From a checkpoint of a small image embedding model: num experts 16.
Rows from block 9 of a small image embedding model, named by matrix and row number. Rows with one number within an expert belong to one neuron, the router's apart. Each number is 500 + 40 x the weight over its row's rms, rounded and kept within 0 to 999. All counts start at 0. Numbers have three digits each.
Before each expert's rows are labels from the 100 images, of 14976, where the router gives the expert most weight on average: "colour at peak" is the nearest of a few named colours to the mean colour under the peak. Only what is clearly more common there than usual is listed. The data: stained colorectal tissue patches (NCT-CRC-HE-100K). In brackets: how many of the 100, against the usual share in percent.
# router: slot weights (model.blocks.9.mlp.router.weight, 32x192), inputs 0-191
# up: expert up (model.blocks.9.mlp.up, 16x192x192), inputs 0-191
# down: expert down (model.blocks.9.mlp.down, 16x192x192, transposed), outputs 0-191

# expert 10
colour at peak: grey (50 vs 22)
router.20:478458473488629499583511523479503463549516516498501478420459534518547394503453460434418436474561483480537519519477516492434525490493486537497522444563480515514512519523509477485426551473546549480509539527529563509532520559387481525509463431469449490487524508493526472463485513532485446472510466478535465450514450566527494465465489509485480484428479516569540490503466483421543475453527543537505503491517495457536497427485565549513544470495543398544509457544491521514522534433540473538476458478557487531564516534531583498435522522544476488482503416435509556489489487583522561490
router.21:508489496441605477596528478490490457570529494486479528434477545470587438457486464468436461479520454463512495532457504521483522483529474519450519497541530518489527488528495501488478500497548533517527556528510529501580510528379490497481482414414464500444498567452508506519478507539437520486493468522548485410469477533469488519461480536521462498444485513559533469459499482412567500430488520545501526514533483508516532429515554505499539462463529415506466479555454498531557513428541519537488471482519471536545523523574561503428510501580473500481488407428528555524474462574521576463
up.4:442486520393566479555492420515534488520531479550489548526474478483535503471549492508475492464444463460482552406544475576550481514561490446472556520570591508465478523513524453543462458452475521501443521539474462476522431494517480506456504473518437453459520520476476442498545507511435536540517454597526449564456530504421519526516556556534509469490473479511520457505524475492491549499460525512436531498506462491487478498554495491493468530448464479508499480483543466567568458392484563504563585431494499444459469489530510434469494513525448524487543474442558554443525500506470587458
down.4:427508548499473573478449530569491529487440532501564541518456540464516473557457388543485542560468450531513528477426519554488524509440516495485449423441461491468542502530506463531505536548489441581506451483536533492481519461493532542436429498449476573476504515469538474462534483527521545521475434434556438496493495524402560568460426474509522513445451548577562478515493497459521456396539493519550508544537544494543541535535535508528456546540527486515489549455467503456480493505502497428527465488511512537441545530433486464529528445468476514518485462543505512501463449536536553519
up.5:465545543514530478556612493499496545498460450505530499546504493452544586429470489516499486490509551499494583405500480538557471515597487472450444518509468383464510481519491471530563545452479498511561468525530457467447478422523583478508458538470508553448537500572478482477477512541487582425486490464555508546470534461420560515483457527525573419509504579517484525481470445466470477507458474521494566569553451567491514547506485475545465532503531492481477513500448473551498464510466466504494507506493470485406472488464527481575513493527446430512505520490521470504559505477461495448
down.5:516539537542431527445476519522536514454404499520533479556511484478430573500469499524507552563531516564516487460481539479541444512517498468498411523402459450497482494542485453536533503543489396567540433488498464500465517461618492523476507547473533556509520438498497493473499554474516509462485525433434524515487511457447539530466472452506506493553493526432472507554477459562458508506491448465546496508535514526486550578556454424561450540556508574447520518477481510462430506552468427499529504522492492461427487492405519503549522478425488511543495544557493504537502544466508479559
up.6:482559551565534461535579450522503494516508507493455484554534469492534590469486505465512485507510550483522583433495507539543418472587436474499411483513541416489475463482510468484552557510470461506568433547548423513471526434516565477444462449487495543450525478550435506455512523519483521458468545480492519545429560421450506517462449498512488448529521564510471554476428457464465483473451516521506521528509507560469503565530472474580518528486501504482496501509451446527509459502434441489533486494517473510428437467448473520548512492499460473547557494470545434520573589488460503499
down.6:502523512530422475447563504493562503469442453492488471582523449403442591491489585494533517500535505466494534476479512515500497552519455526477496535452428487492475462499504483491528494447494434556565385493459468455438505435580468507447545526472493579533543436513517477479455527495493529480467525478447545552542530457520563455484515567538534482547467509462475504571496458548485508542509431446534521520485490550470538570503416452553452504518534571485519507465492506479474486547549484502491511502520507436450509522439483479599547457455475509450471518578470472480557549475446519514
up.7:555472558468486526488467452520433511573575460464492547541477473418470548451570538496501491511504532534528488462545528522570466527515580521484493527508510543480512477505454573490450444459473456512502541562479438500524457490519474491419504566500429477494460517420471471521548532487487474537503458514450439373422480510490487500551533561498429512485493473501521511472504533475474565480474528500462500468505543457501495536579434391516569552434490458512494514496502514565553424435486504496544511498485529498492544519548502444519491558498507501473551472471610557463495533512550562468
down.7:503522480501543531568536564510518532513440460542445510531455531514492520485425425553490485493454474467505542454378494506498597514494467464527470464524501510538489492502552443553484510523500490512513473472535530508450482539528517589438442529516478513484492499495566442442545488474521504567478512493592508562512517552482593481495535472518537492463475566595520510468469546488574411397514501475518520511507489520579533539488493464542457509500468451540451481474469531484571531526535441518455529405535448455527460481467466523495502508519457512559442467418511425505526507581499545508
up.8:462582502500505448542587453516467477513501450468500483554591498446511550459452513491516481526550562499527559447567499517504478466567511502489441520514522409484467508509504501536499573489479508488549479494550431514528502440489608485495443498473546565428567477542417523465506538517423536463473563495543520490467553403497535477466441471511512473530562560505485578457458451481467476516438497491522508517546468593501519555484467482562505516442544523490509505558436454538491474564506440495507456506530474479423490490459491533550502526515492495509523526493530439469579553463442538465
down.8:550499491519485445495530496515541571454431443558502508557516446440430567493485487497515518511537552531496498466495536527467479528532456513511470500474485432489470490541505497515562492466455492485575444437482437492443518518637575526467565525469529518475506447502492471498516507498488524485489567489462539536505508455421565497454459495508561504573512535430475526488512466577454475565525422451548485527480493552509547603546474447546452549562538612441509449498511512506497488527474504506521451482483485439412513465421483517554517505471455471532541560518454459523543537500507519521
up.9:435553534560529465538634471545498541510453504461499508543506494524520599421471493537504505505522546517493551388521506541555465481613484449497446494485496389435507515537469470493530542492489461512571446517529466478479515413526566503504467494479487521495543492553460494443481508531476586468482504456534537564441530450442561516479430533529565428516525577476476519514453465475486484518475488509526550522519498504502525518516492482549511543517546548485456501509459460513479445515466444505552484491536461509412423496490480482542510531511491429512515496471511429502588530452464484481
down.9:535550553522408525449506532507539479460465480529555458577533461463456582499488568466519549528516555525500462492484530492542442484537481491535403558398462488459488483506487450548505496499487440541518426522480453482438508448588483533474536531469533541528529462519506484502518585508524511443487534452433500518468531439472548536498475489499500493561471506458468514533494466564463527552493447448544475490502484539452523606559438439569440530550483574449526508450502528508460455573465480501526508554502476514448516481404495491551513455457480531513508536556503500493541568441483489535
up.10:501449512478537533535401528500518481585490565513502518493426516528564458533498469503450461513475437491502464489440543540512530476535497463502498494525480587475552495485460489465448468550559496543481541541492567496562503516480454607470479497518422474492484489468520478499468513472548407507502425477516455459478466553460508476508501513485498480452449460546535443536569554481551498445525480513501532430466538409523515441512529487458504459521473458568505532467561457434593483442537506463496577456522462500503465567535529453434516520483458537484535441431479548534458487548580562532
down.10:445455552482539545553431542504455486564500534498528562459456538533528439526471395555441572497477437515517488466389498531539516487473517458517497415520561499536544488485495463511469468536531478542429524522543565539508490499482517549473417477467468484487558507499528462466547535509468492534473466493550419461474490566454490525484479495485498453415444490582560479500519537428601491421493567558500510475543551453567498485536558527463524485480464438553435528506523461481505486478551494500542518477529505537539494547509515485472455484482480499500541426471540546477452458550526557480

# expert 3
colour at peak: brown (74 vs 11.3)
router.6:517479510494463564446443587476490501530470534487493490541482502495460553604421510447452514539545491554518533519518506480443442550472523523529471460437481524578561545558437433510401494526470480547546502501559516499494477489538467538501505508443531557525502463505493443472518512457495460465488490431477450446535523454559516508493510441464454493433490490528468470538453483474515542489472495481537430485546525470531493550531521461562432522462471440510529526464570480501440534562541446537589469509543519562508571517433552466559552491467435557473506499527581515512483512552431544460
router.7:483482465500509583507444607428471481502460595465576450539461523585551503590418467462452545476478489512536495541480529423506570491511578539506421477437430554544551448448476496501436467473498499536490516565553533470521481515481467529534458487481488500576500473510555479511489499457509433517506517436525456414513521487506558496496534495484508513531467506541494507567558531480502498491482462535483473404490498489538451514499510520498499520468464459509519572444494440555492477528499471521463458599512548558503548570486518458457527478530431538488482470529576553489448478538510520489
up.4:485484451517475535565477498481472444455507410562495518433450564516547433503511450485457481521484499487517495447449525578547526484513466446530502483508479585480539486536438441451527521455539517540509518564467516495499509491527497568514486453557390467493505458482516490506493548464471485489560470523453546456477474631513485449490459538462557540473461449531549452521524528531537438495484476567506560460554534440573425459466523483497572468511448430540520494500546430453512491442501493474525553479594475495512460484521512489461507554516483488479528452444506530578546540506534503575
down.4:523454492551551428553510435493542547537559500423473507456538545512531438492528490473610497511552437477463506502531454496466478418436465484473552481536498574508484525567543501508528521487508456538482513476513536490522453519439484510550515448555512477483471559455536494521502499508481539535511491493521437507482471522514447455486473471589522533456523487554543529433483494458563535448536522506457514516510502497565479440474547574471563515479495445508454470538506570587520518530514529532474518440559483499569446485560506579440524541490539489486512481444449408402406466491499529565
up.5:498542497544511519547567507550517531540503480539465474440447458445481563451460513555489540449478502504497530497504520508494491563499468512444464483441493412535531485512489522496538491490434504512504479493528521502413509503422526475458468499451498538528467478487550556466480532528515639510551470501536554495465544635475533492481496507495523501494431563393394471541524527466418505448516534473471540610471474514531527512510489480503553497537496507471466480513408482532444514445500512512483461473495544516495546442488521454491398421518560403522487536540487520536548505506518489503
down.5:522488463483459510510539482523525456511572475451479503424522440484489461513530588515454493487492424506520516525491486501521472514473510535447470505548497465536471542440568544537526450563551544468492499444464470527551496489495445440496542518550512515427477498514456571515470426496480567500447552605484529476467497515568425584481498493485434504502567433415512493408474506486494542524501498488528424518462512525497492437470490526472576508502496577528526529553497515486454554513411497489533486453444515543554511513566535526499421574476568471518436509526471555496525484419469436535
up.6:469474504527493517569480506505522454463496399593483548429406540498523485495503479516464505506478479518482467464401526586592489498520457417520518478520470525525538494583450493488522517464580518574495516571449509499484522462538482564473513472474417481482488483444509525491491568491507539493544491501461516476442467640488478501489477568464531552441453498499491430526529485526513456493479503536506589490526524446565444507572549436524531470527468486528522481502515452441535496429498484530534566478582468502490482508524504506475477513487505452525497505475507521564582553486510518591
down.6:537449432499565458560511452463517546546564464469466494412557556513529438500564521472547499523546484527504503485552445478461458458414432487522554482576533536515427569548530462508536528509546474520494518441484523492501460528425507487557565441542529499439497569477530509545534479458469521565517493494490461502500466520538425466468489452520451559465533469534522557449516477501557503493524529539458474527465474490518461424481558549468535484424459467510458438565503543517510577523517499512483497445508516461573455518575495574485513573493531458444488498460455474454449464502503502571
up.7:484536574463534493540462515490531560522497514524538585538477436458478514525477499586456545492447475500494547509512508557555501543465534540382533479470541454474499531510536477589514508531464527533386501469462528512447478469510478500494531481482501500474530576471535487518511425458489567536505523585521438487517467458397533561575474494512466494525494531485474483502517473510447543486484487504447494531450489548498522543465458544538464616518544452476479545470498467507509447441433528528502577508452470525442543549481523446514479422503492501482501454463439547500541381481528496458
down.7:511543479505505499474527492581519492535472459544471452455540526458419528500549554552563530498538530530522436473529531534477424537480503529515540508540499461460434508499532466586514491494448483530576459492437443511485520528614503500461551523534591531428443527480509450557546493476495536457484534522441511564531524497489480558525536474574419493581452483424416487445437557543502474513548477433482495496461521542457514563521492497466458500509475516493455455559480571495510506562456483498507532486434514366461494425474495506566497522474510476530479486516522517527527520494455491521
up.8:480496466535496489559484498508471472482510416581453550436433543526530486499508503479458481502499481532503489451444547585536514494520435437524483485521459522497539519599441449415491523442576498557522523567453537528491523478522483576475507435524433495520485484462518513499511582471473515467538471551430521464441457620474480475502473567457532540459453488474511431530518488505524443497466490540522579513550501466568434481558508423531556494536467475521547465522520441456518468399514477486534538487564433485501436497508492526478490498521510456515541495467506536559554567507507513552
down.8:538478421540555426562482481492526565497524526481455507422563567501546443499543510468549494491536488489482503528533403464446461456426438463519575485583520546513430523560523479482517519516507488519485503492488536472493453547453492525548540469580494481465463560455538514567558455479498526551542477504502448528532459556547439458488508482539514585458541453519509507444491505535547502501514533510436494482491429483522474460461540532458543491442480469512476446593509577528545578523504515558436500437504502480570473508574512576453489555479532487457488500467454462456447517540521503529
up.9:474444509524552482507560419522456483486571410529517471450441525518533508424542502445527435526423516505507519468525506506501501461572564467502454546488502483435484527567513485464432462485546472549533453536471431511530486482513504517520479431479497496481575477491419554472477468541522504503471486444452507524407524539512484462471480548498504485517458552436550442465538576545473494460490540551568520464505574496548427431495496459499503505559506541561522444523481412553510456473493515506523497477573452478568457496539512522462476610501460510485535478426524531540527542430488522490
down.9:579520546460452515466436487516519465442494582563471464581499391533499565547499549553459500444466465455544505445424536546529470494569489532481465445513501464473527491488464508536502463581427498530508481554506471470517488472528491485544460527553470488473556460553537524518516478465463466500450469468541514470450490407491526536510476453469480484541514499466437437535513543540467542475513465448530496468473491541467522555537458488537479509488486547518534588454506445503464456455476517452578539526413480558458537592515523444445462496548492576570460520525536522477519481500576526478
up.10:534560518482485518479462498466503527536478587482476493601543448516506489508527569548527543429448456521442485538557499463524484503456535558497520521482513505467506490411536560522508498499419529434439612538484488487499452568522482461524479517540529529539434532465484487494505406472485480544476476549536460549553510447485547483549566483517474528511518535508450531507509476516487574490554453457435460479485492569430557499497434512500450553445520460429471541474499517532472459538444518439489527539397508523481527568475464425505533444500478540469520558582489511469460446522501488446
down.10:474527538536487497461538527502500491474406489517491455549440540489485579489451448467532490474516519489508440523473544523497470488565445510515441502374453512502515458537531510511526529480527401554562419509463523539484488498574526546466450556484483571522550480494501465482464528545491483413570473430482511522491528471451564496431452521520556486534447560511529568585462538487496464500454470517558519534526494540511537570539476467531468481529474496459470505429442503494471481483543500527494440550486531428439483480441530471553549425488406507488528478474501526543537552577507552514

# expert 7
colour at peak: pink (93 vs 39.4)
router.14:498537457467529501543474509467505533526563543434583472480521431508523449501458567559493528528558534517498462497510556453513507465552583573516445471484487474573497543467549427488514470564499481472438531537548485554461582519486559419482472466492517485531529471548548598495523498479505453515493530516481436452503536490575479538553484455503435533510487491450533533520528491482538496501460564565491417456420440516444525517458483529438498517560557468512503506530516455515520497480480470566513529590488509493479467509428471559473461454460552473424473467486551533475532516440551424473
router.15:467467563554516551510512546472534534477507475495622538491468455501463500450499532576512563515458482537490497533475447516506527540461539501498527477439562461604559534493512547529522472515522450460440522504560482497439564523473501439495547527451487493585497461523528540558486492545519531493541465577510449486542483554574507574545550424452481452457478502468481452594520433482453471479511557528481451496503438444493509560526530522524483485553541505504479470496465480489436505447475522552517520569501514514499487454452544560485438436429539446467455444520509496426535483454500427515
up.1:511466451481497493507477426476465515500415505505514498486503574528554413489524504462530486507474523534467545489479513532553521497489520367508500478475537534502471413533381422502490457498498503467475508514471431522471456508456475529516500512581507489472484542539530484576487445479526566472599432458590595573456482485457481460459537543502542523506480488527510437515523524496488424500477446509468582498441489485462485476565546434524508443420484575525596488397470528503473466520517503557487501493476462520460469494517505520446490463510522527524435478459518493492514482482449487462
down.1:556486528535493522374480484494513506581575455499430510516478471498517514424478474491535466508445488429498422456483549473535479528499540528497485509536509599462472522577502554536539434584449557538467486453522519551487472616547484466495533527458447539584536498541505541516498470541446476441385499486521500425487492570477456514522469495521517516463500482517443475527522512440454525456461526529545549501466516519515455530558533542482529540546501493445477544525499417526491431513472509533541525485495568506497471498464497525495437461446601520506568526489526450504497500456520479507
up.2:513515443527447494443500544498509467548532521504545392500503423492495520530443531444482503453539514527520463537536520465495506513513502579508467427492439470527572519422558481548455509554465469460584487492505535493541555498489497484527447528438511573494513482541486471500463526558551504534429526477503567457524483434557549550416475418488429470534548526470503498464480503494518543508509471420549437517508492508460493516501528504543507507461524496497479490547466532524433530504536500511434382572465502505576578495494483500556542462510443488482494499504474579428422518580473495435
down.2:516519514502485477484561495487540507601528533479526470457551589483532513556511498443516459457505552460487477496499532504501462472562504559464483495552471598503495567475452452524509460521454496463557516509483505472565542452518499541553493475547554481431493570510541431521448539470429527477510522475481499521479484562532422515479548589493477462532490399576501483417439477449581544551477522500524525468501479566493449521520451460507491476451450486478438458545470541518527510527523522480545467530511521465551522457557413451565492559507456479462445471499562499519478584563456536469
up.3:524464495571499520478511540460489497479485513519500581567559552474618493508457432537477478538462475535466532444446508518494534400555411430412551498467457462476468535514474504429535486534571473492518478491518511433507468432503552516587472516495511488460542466543503506463510529547537540519513493449460475547420518480452541472528428483466553462531548517529520433519479502518569501534517521519520525458476427496492484418465528494456512532518549536471500528521396532504494453577505474508452526505514475453472452561543516478470518599519483475538481517484439461498452540436485434496
down.3:529550490456487470510546496502487474569524515511512460588564460478531507500542572476460476463525536498467484515569493520498420471513477531447453531530479492469482515455481512571514461523477513494432506509476480505524467534508553506534571509458480500403488604476456490616575503460475494542467558491429541454436513418448519566530505471526473493561585478491445532415492490527518557562481470420449481460503485497453478486542417542549578545457524506469463583515545542537563457543479529492499475499506495539465555468521507461498511504515449520502504502564538475437446486480483549440
up.4:515439582496536501561520370507541524477514486490500515498468499498527471412569498516574571488460487466490541556530475558539503519461525406463480546503572526483501456542444478528512484452508483535404491471478412512500454500463435511496538502546492458519484547492489540549482472501475561437551452513591483558449476551503497493511541643508551459511511541496513493563510460477471489482450508569493632576483505512461480485502487510553492486439517505539475508460483478493510460426526552505529554531474535585511484493485496527476482442523522504548475498487499433529515488441490481518
down.4:421489486480504616500467519479518487472466434562545534466435508515459534457498445559473591522484485501519488473423506500520564507525507437540478516452527413457531493572528492461582475503541478459453507465545463546463509543507528484448463523516499465551559406502498528470470524530556534504508446541529517514549518531541542607529488468468510497472459503477536495553530551544449428455502519522490465489495499449523575550507555523460513477572512534536534470488510479457460524497466515541499509499470444473461482517448510525491448442493574418529478504480467482490593427453506377505
up.5:548483492556487515510493546440512513471470517469507536555564525503559487516494468548461468534502476519441546464416481440472503355517403411485510536460421450503505539532400456476509492554559457547459504543497537458468489494509517545590454514457500492501517479542514466479478499510546477494558459443465502564403536510441527452479407439474572463511504538479496446498536500483572484532481493482491482454551500474499575425496536474471541533550502528470493522513469568479497498570491475559455507556518451478469473579506539476471516559530487504533524510451490512515481499461516424455
down.5:508555537446483449485495498510501504522578565495488501606549466423562524502561583479501503500514511482520474483571480578514449481487476562472489529542463490535488516455550507577485443479444538510473492553464479504526483474521518564514576483473453522454494558474464498524562512405449523510483593541420461463435517433481475488558490518516433532556520461470467476419492495538484586551531508431466479484532484538449454486506455517479526541444506542483441593530543536497554440514465506470564547456508478497485565484521498472495527548467484573512543535528498456460425516489507544504
up.6:454585439444494495484492576508434530536474488496509451465501506494466511654507513480482485538496536523499489472556497433458519550525479604557502466511452501533488501470508447512490517512466526460583571541535555547474496500508524470467496506501571502492509452503536462500519510454499441500445558514454502457570522515496473526463489463481445532519484411514465526475517516575500491503558494439480393510481570455559481527484454491498441455525472449450496504534547498502504595518479441537507480463407511415524472449447537498520494509450463490498433491476493550491525501595476463412
down.6:584493531538496452485523470505488492484499522477497479505538531465542466517476545436511416490560503494560517519546546469504442451532461498422454527487465493508457503487440464449499507476577488493578505468477496477563483507454481517553455461503486555522521526531473486477457475507493512490536508409457549513436499500488491456391475603513516465579570577514513521513416483511537502526462476447568532563503525595465448419503506486534478567499513498458498496493436487547454488483585504491467483527521557549529542474554547458489600530529443534488499559599515485522451485489507583483
up.7:511539391451474483451504556527475446552527535533512404474509435511473474613420494433424480464517546540525501539562510400460506518485519627531448423467492502529539490412560486511431494538480512440581501505557521514479557519530517455519471513467536556517548475546477464477466536484535475517415555469477545413546497461522529530418469418501465514531559486488494523481492508511474532526520474443535459481512511536493468521495541532535490489465514501469518551513508483490444565508515511494467425528490489458491539480518478510556503497473471524479507537501470541440469483571498483440
down.7:562473493530490468447515533458490505562567515480515454471532572494553464554513473438507436450479500463458510550498503493502466508565515511466497475502430559487508490477497427504456475425492484479600540483473545456602490477466460489579491546494548522474520534516534453504478481484451527449447519440496475490474509482536473453437515608516533445531511465562500547465447482476611507479520445454546563518490512559514461436487498499503519472448469458490492506526437536546472544490568508485501465550533530561539590512574454468551555566511453515518472507529507509555424574559470497468

# expert 9
colour at peak: pink (95 vs 39.4)
router.18:490455468471468538460474538409502523427540488456501514465572549518476452537527504532532548532488440515545544539544487398457513500446554526423526486530488508529418558508545489465496463554504449508448479470506500504497500551501527542562511514506531498516514510507478522572516448439558488517495545504471469503561578497586460442519542464467513511587542447453529539487526551580501531531554552498472467469423491509466503452521489512436446514486504523448489465530516545478466529590534483534459500527390493510547533474544507494514476561426536509468477532581468510487515501487504367466
router.19:540485471506474492455446572449524521408517482433511495463555534518491427516477532534563595538543438514511517527501504407436548456423541535480518516498440510565402552523527492478542470495494423492469490458507495472449466510461502496585523474516528458547516484470545538545539433418499459563497548491463433484544575506588437454517520463519515510553518449475529535488477529561531517485515505520477484452483507522491498445503497506463461539521480492471454462539517574516479514576515449529465474587449513508578520488569503523503482551460571525475457525566467479477512500458479424516
up.4:487441514538573531478553459546437561538493572458456532532537574451489539446425535598457501476497534537494499471475506583542517486575475454494466456521421450491531487530518461433484502446487535552488452527451557453469543420508487483529455558427460560469469517528470484440503493542521545576507556477582539550448571538483564476515445445536510492541539514495519534522559513464545507492456478541503529477529582494460484536485530502421528497527503502541534507521473525450517499516520487581486474513506504522480477517470553440510503457423497503466493438523476485468573499422558517539
down.4:537485538452540453463443475547506483510481445548560501550580442525516498505550528580578568440537525476479507447509495529485573458546452480466484508497502516510507498466525545488540562537455545549478532409459503458525491461464526552474518470567505538412425510478463553500548506530520496521430553518520506484446485541444476519469469444501497523518502531414517506475464488517479487527471505508472521469431473560497523533485493434526582613439535496508512523565431462532550490515483470488531490500500433519411426483520496526450409532547569508549481528514406477504468494440521531475
up.5:514473515457472505491542482488488428414510442571499505568568473483509508574519629488476476489464440577493587443477524529510458474566492557454593498540448515504488576519561549440489473482471543456531535548519528447388505439550511440478542444523543542454522482521514515505536528438521471522450495587522492529522534522464495522482554487551490589522469503401439505449492489521502458416507478488506462492441495504525509500484464519556534506491504524499484503542546499475498560456484518521519566414561485545528506461509467491468445538541477499505496540529490544551456500472521508465
down.5:415555513461550478468476457583513474480452518511573580552478485490595558456491454517565572459495479397535498515478486526483458519507480549468461500449484440516472498630492498505480489571500506467469477479562523469519511477427584585479517557437548525521494508522446478493453482499490549488536490458496532502485492544472588489522549454446506463480487593529499500507472476412556562477533474413535564535518486521530484490464496518498482567499547481455508523486401513496472475519526510450544412552526533459517475504504504462475433501504489483492516451499515566543488457500503511448
up.6:423482492521467490527488501435526508431485449460511509499536466476524554492544524508488601473531542419499517527511508528431534526516485495543483486516525558456489478515561454466494525443465581556448468546485507535516533498490519462495592435504490485574475501477516547512464498444506487483544479594477534523498525464492496603486504536536523459469450437461495440535494444475540515546561478567488563505466425475465473421511440493454476506459550504482549510416549454569523484422428572515518509480518471550474460501543549563439487452508511557520466501426502417465521445509468564496
down.6:502578493464507560476500509568519582519546491436499463462496540482474528502500527535441500538529445504551439480475490533564490470498474528592549448571492499471457504463421518492530518523516502479560465536503420512512466514536473527486513597480470446456481475506519492489537495461540565535532501489433496485447491542423522519566477542531481477523431534570469491566580514541524514429562489494570508458420496491499544478460445472540501481448444462484467517480571477572603488558547414573488503472471542482543494549498496577505477499500495508530481513546486496433554553489427471537
up.7:531479539510499526459521503532439536451480463563532539548549502511543467572522548597468439502426463497432522397496477538451487500498457452518575474457547393557469532490471539512484496436536449549516486447466522395461457447456488524479538543507413480478494493506555475476503494484531452530461485520468471547443496575481519491516496535504463511506440444480467529540533481529424509496528437516467507488507483455438490517547470486526507550479511565510446485532462512521434446489497502506481505521554550547503534500521485439490421529572540505496489538568515424513574589440491472448
down.7:477487488506513565497507496531542526421530540516515562562467468559464565487425487491550500487542521535497507470505573465512560519429439449435492514386534392466504514483535448503476533530553483532429463459501506513463450488488506516516452469478502492470524518524550522505521469569515474516484472441480483415507488509460586553536488449462516487531535525538451487500504514477436489438528524537536495605423532527479432531566518564499541564549563502562468555497516557515520471524537479459478473495479528505429475482460455527519432457528472489546520509511476515487593422442512583491
up.8:511455481458457516452502494524527479544587562452542499449538516515473460477526495525536519414519466472472424549511500465504485459484510517474451432593509543499488497419571513547521519548478488487477522470507473592535558522440475475523460549477477484506492580543484512534478475514502506479480484501479464462539506452569433470530547472469498485489556449519503539429482533500571543571489484572499512526482455526470541409491520588406483483495486474493483508527520574569462567538555516512438475565491535501582518493579461494539466562458546491467430450511505497413436496517529436507
down.8:505485469470453516490492510480422443444491457506486456513520519524459497507533471411483431512434521508514526477473523458490575513555537503520467513524512587498528498498500527449492510413534528417606555494479464445472503505497508482474476495476477481614558407551567456511463550518515420464520410506500510517509513468579500442463525569420507568467508458501547477585529529513479482539484511475513454476521510503494555502530483461495485416514537575470584509425482522486410486475536519499464469500512580521514513489504521522576505526520447522458497545502498557536451565567513458525
up.9:478475470449532498540641570426546560508449507526539560482486535507520499415517543441500510542508598480529493454428499540479449574544561415504461526533527526508472587504532518492535470468424492488502508458451488451448492489491528507454523487570458464477502549535526482488489472464486515444477561524519496461467546497471554428557515514504444474589496519525483479507574462533483537466565478476546521489512479509439434483488492524505478506532517527556541493506601488561491447447491547521499492473456457479511507549524465486503464504537516482489479505519436355484498538464517505433
down.9:536512516561597464478473545527525504478525490509545462599507524495487584482562480517517530495537485456459449493473468547496478524511415482555473516499430482479461472413513570541539508446458529597523490528550485484583545509491516507579490496493464433481492535499452529527509580438486503475521484596496530506510506537505500488506499494529473470489526509470476492448556511429434469443550532483511507484540479540484540498476441485561518546477476522572485547447472429446509506415540614516528486521454488494435493409490514434486432496524544500455439454555552530535543484479538556484
up.10:503513550528537483434521561441454563444449392514474549463472561528507517533505505556466471482467468591451593443474482507491492521446508454452536534470481495561452489480483506489568532476478468433460526467509505464460489484511480427513513477474574503489496497449481484476478474506456553541501477501434533543472504564471510459463547456515489462436481447444428482529496509515524519438484549513487513475476466499545526472493553444430485550447498465484512442452467500545555547508404443530494520509470541496501536496440529483472394550540508476526505415561457497470462622475434479486
down.10:447493532553543547530507483477476468462511472538570559517443495445476510470472455606529493485556495513544544468441477551483506468531436450499486529428530517518430538467606466504491536485432473531495470502505444491547510491475615440454491510495525479434512461561474434471526422516476466497473450459496492453411482417460567514543421553499497469488460590478537476569544446437439517409488498486510533500533479501509512479550500492478487502602502519462562500517473426515486457510470576525517513499577474521503490531457489514491456450477487467538465475463500455488525459522540514506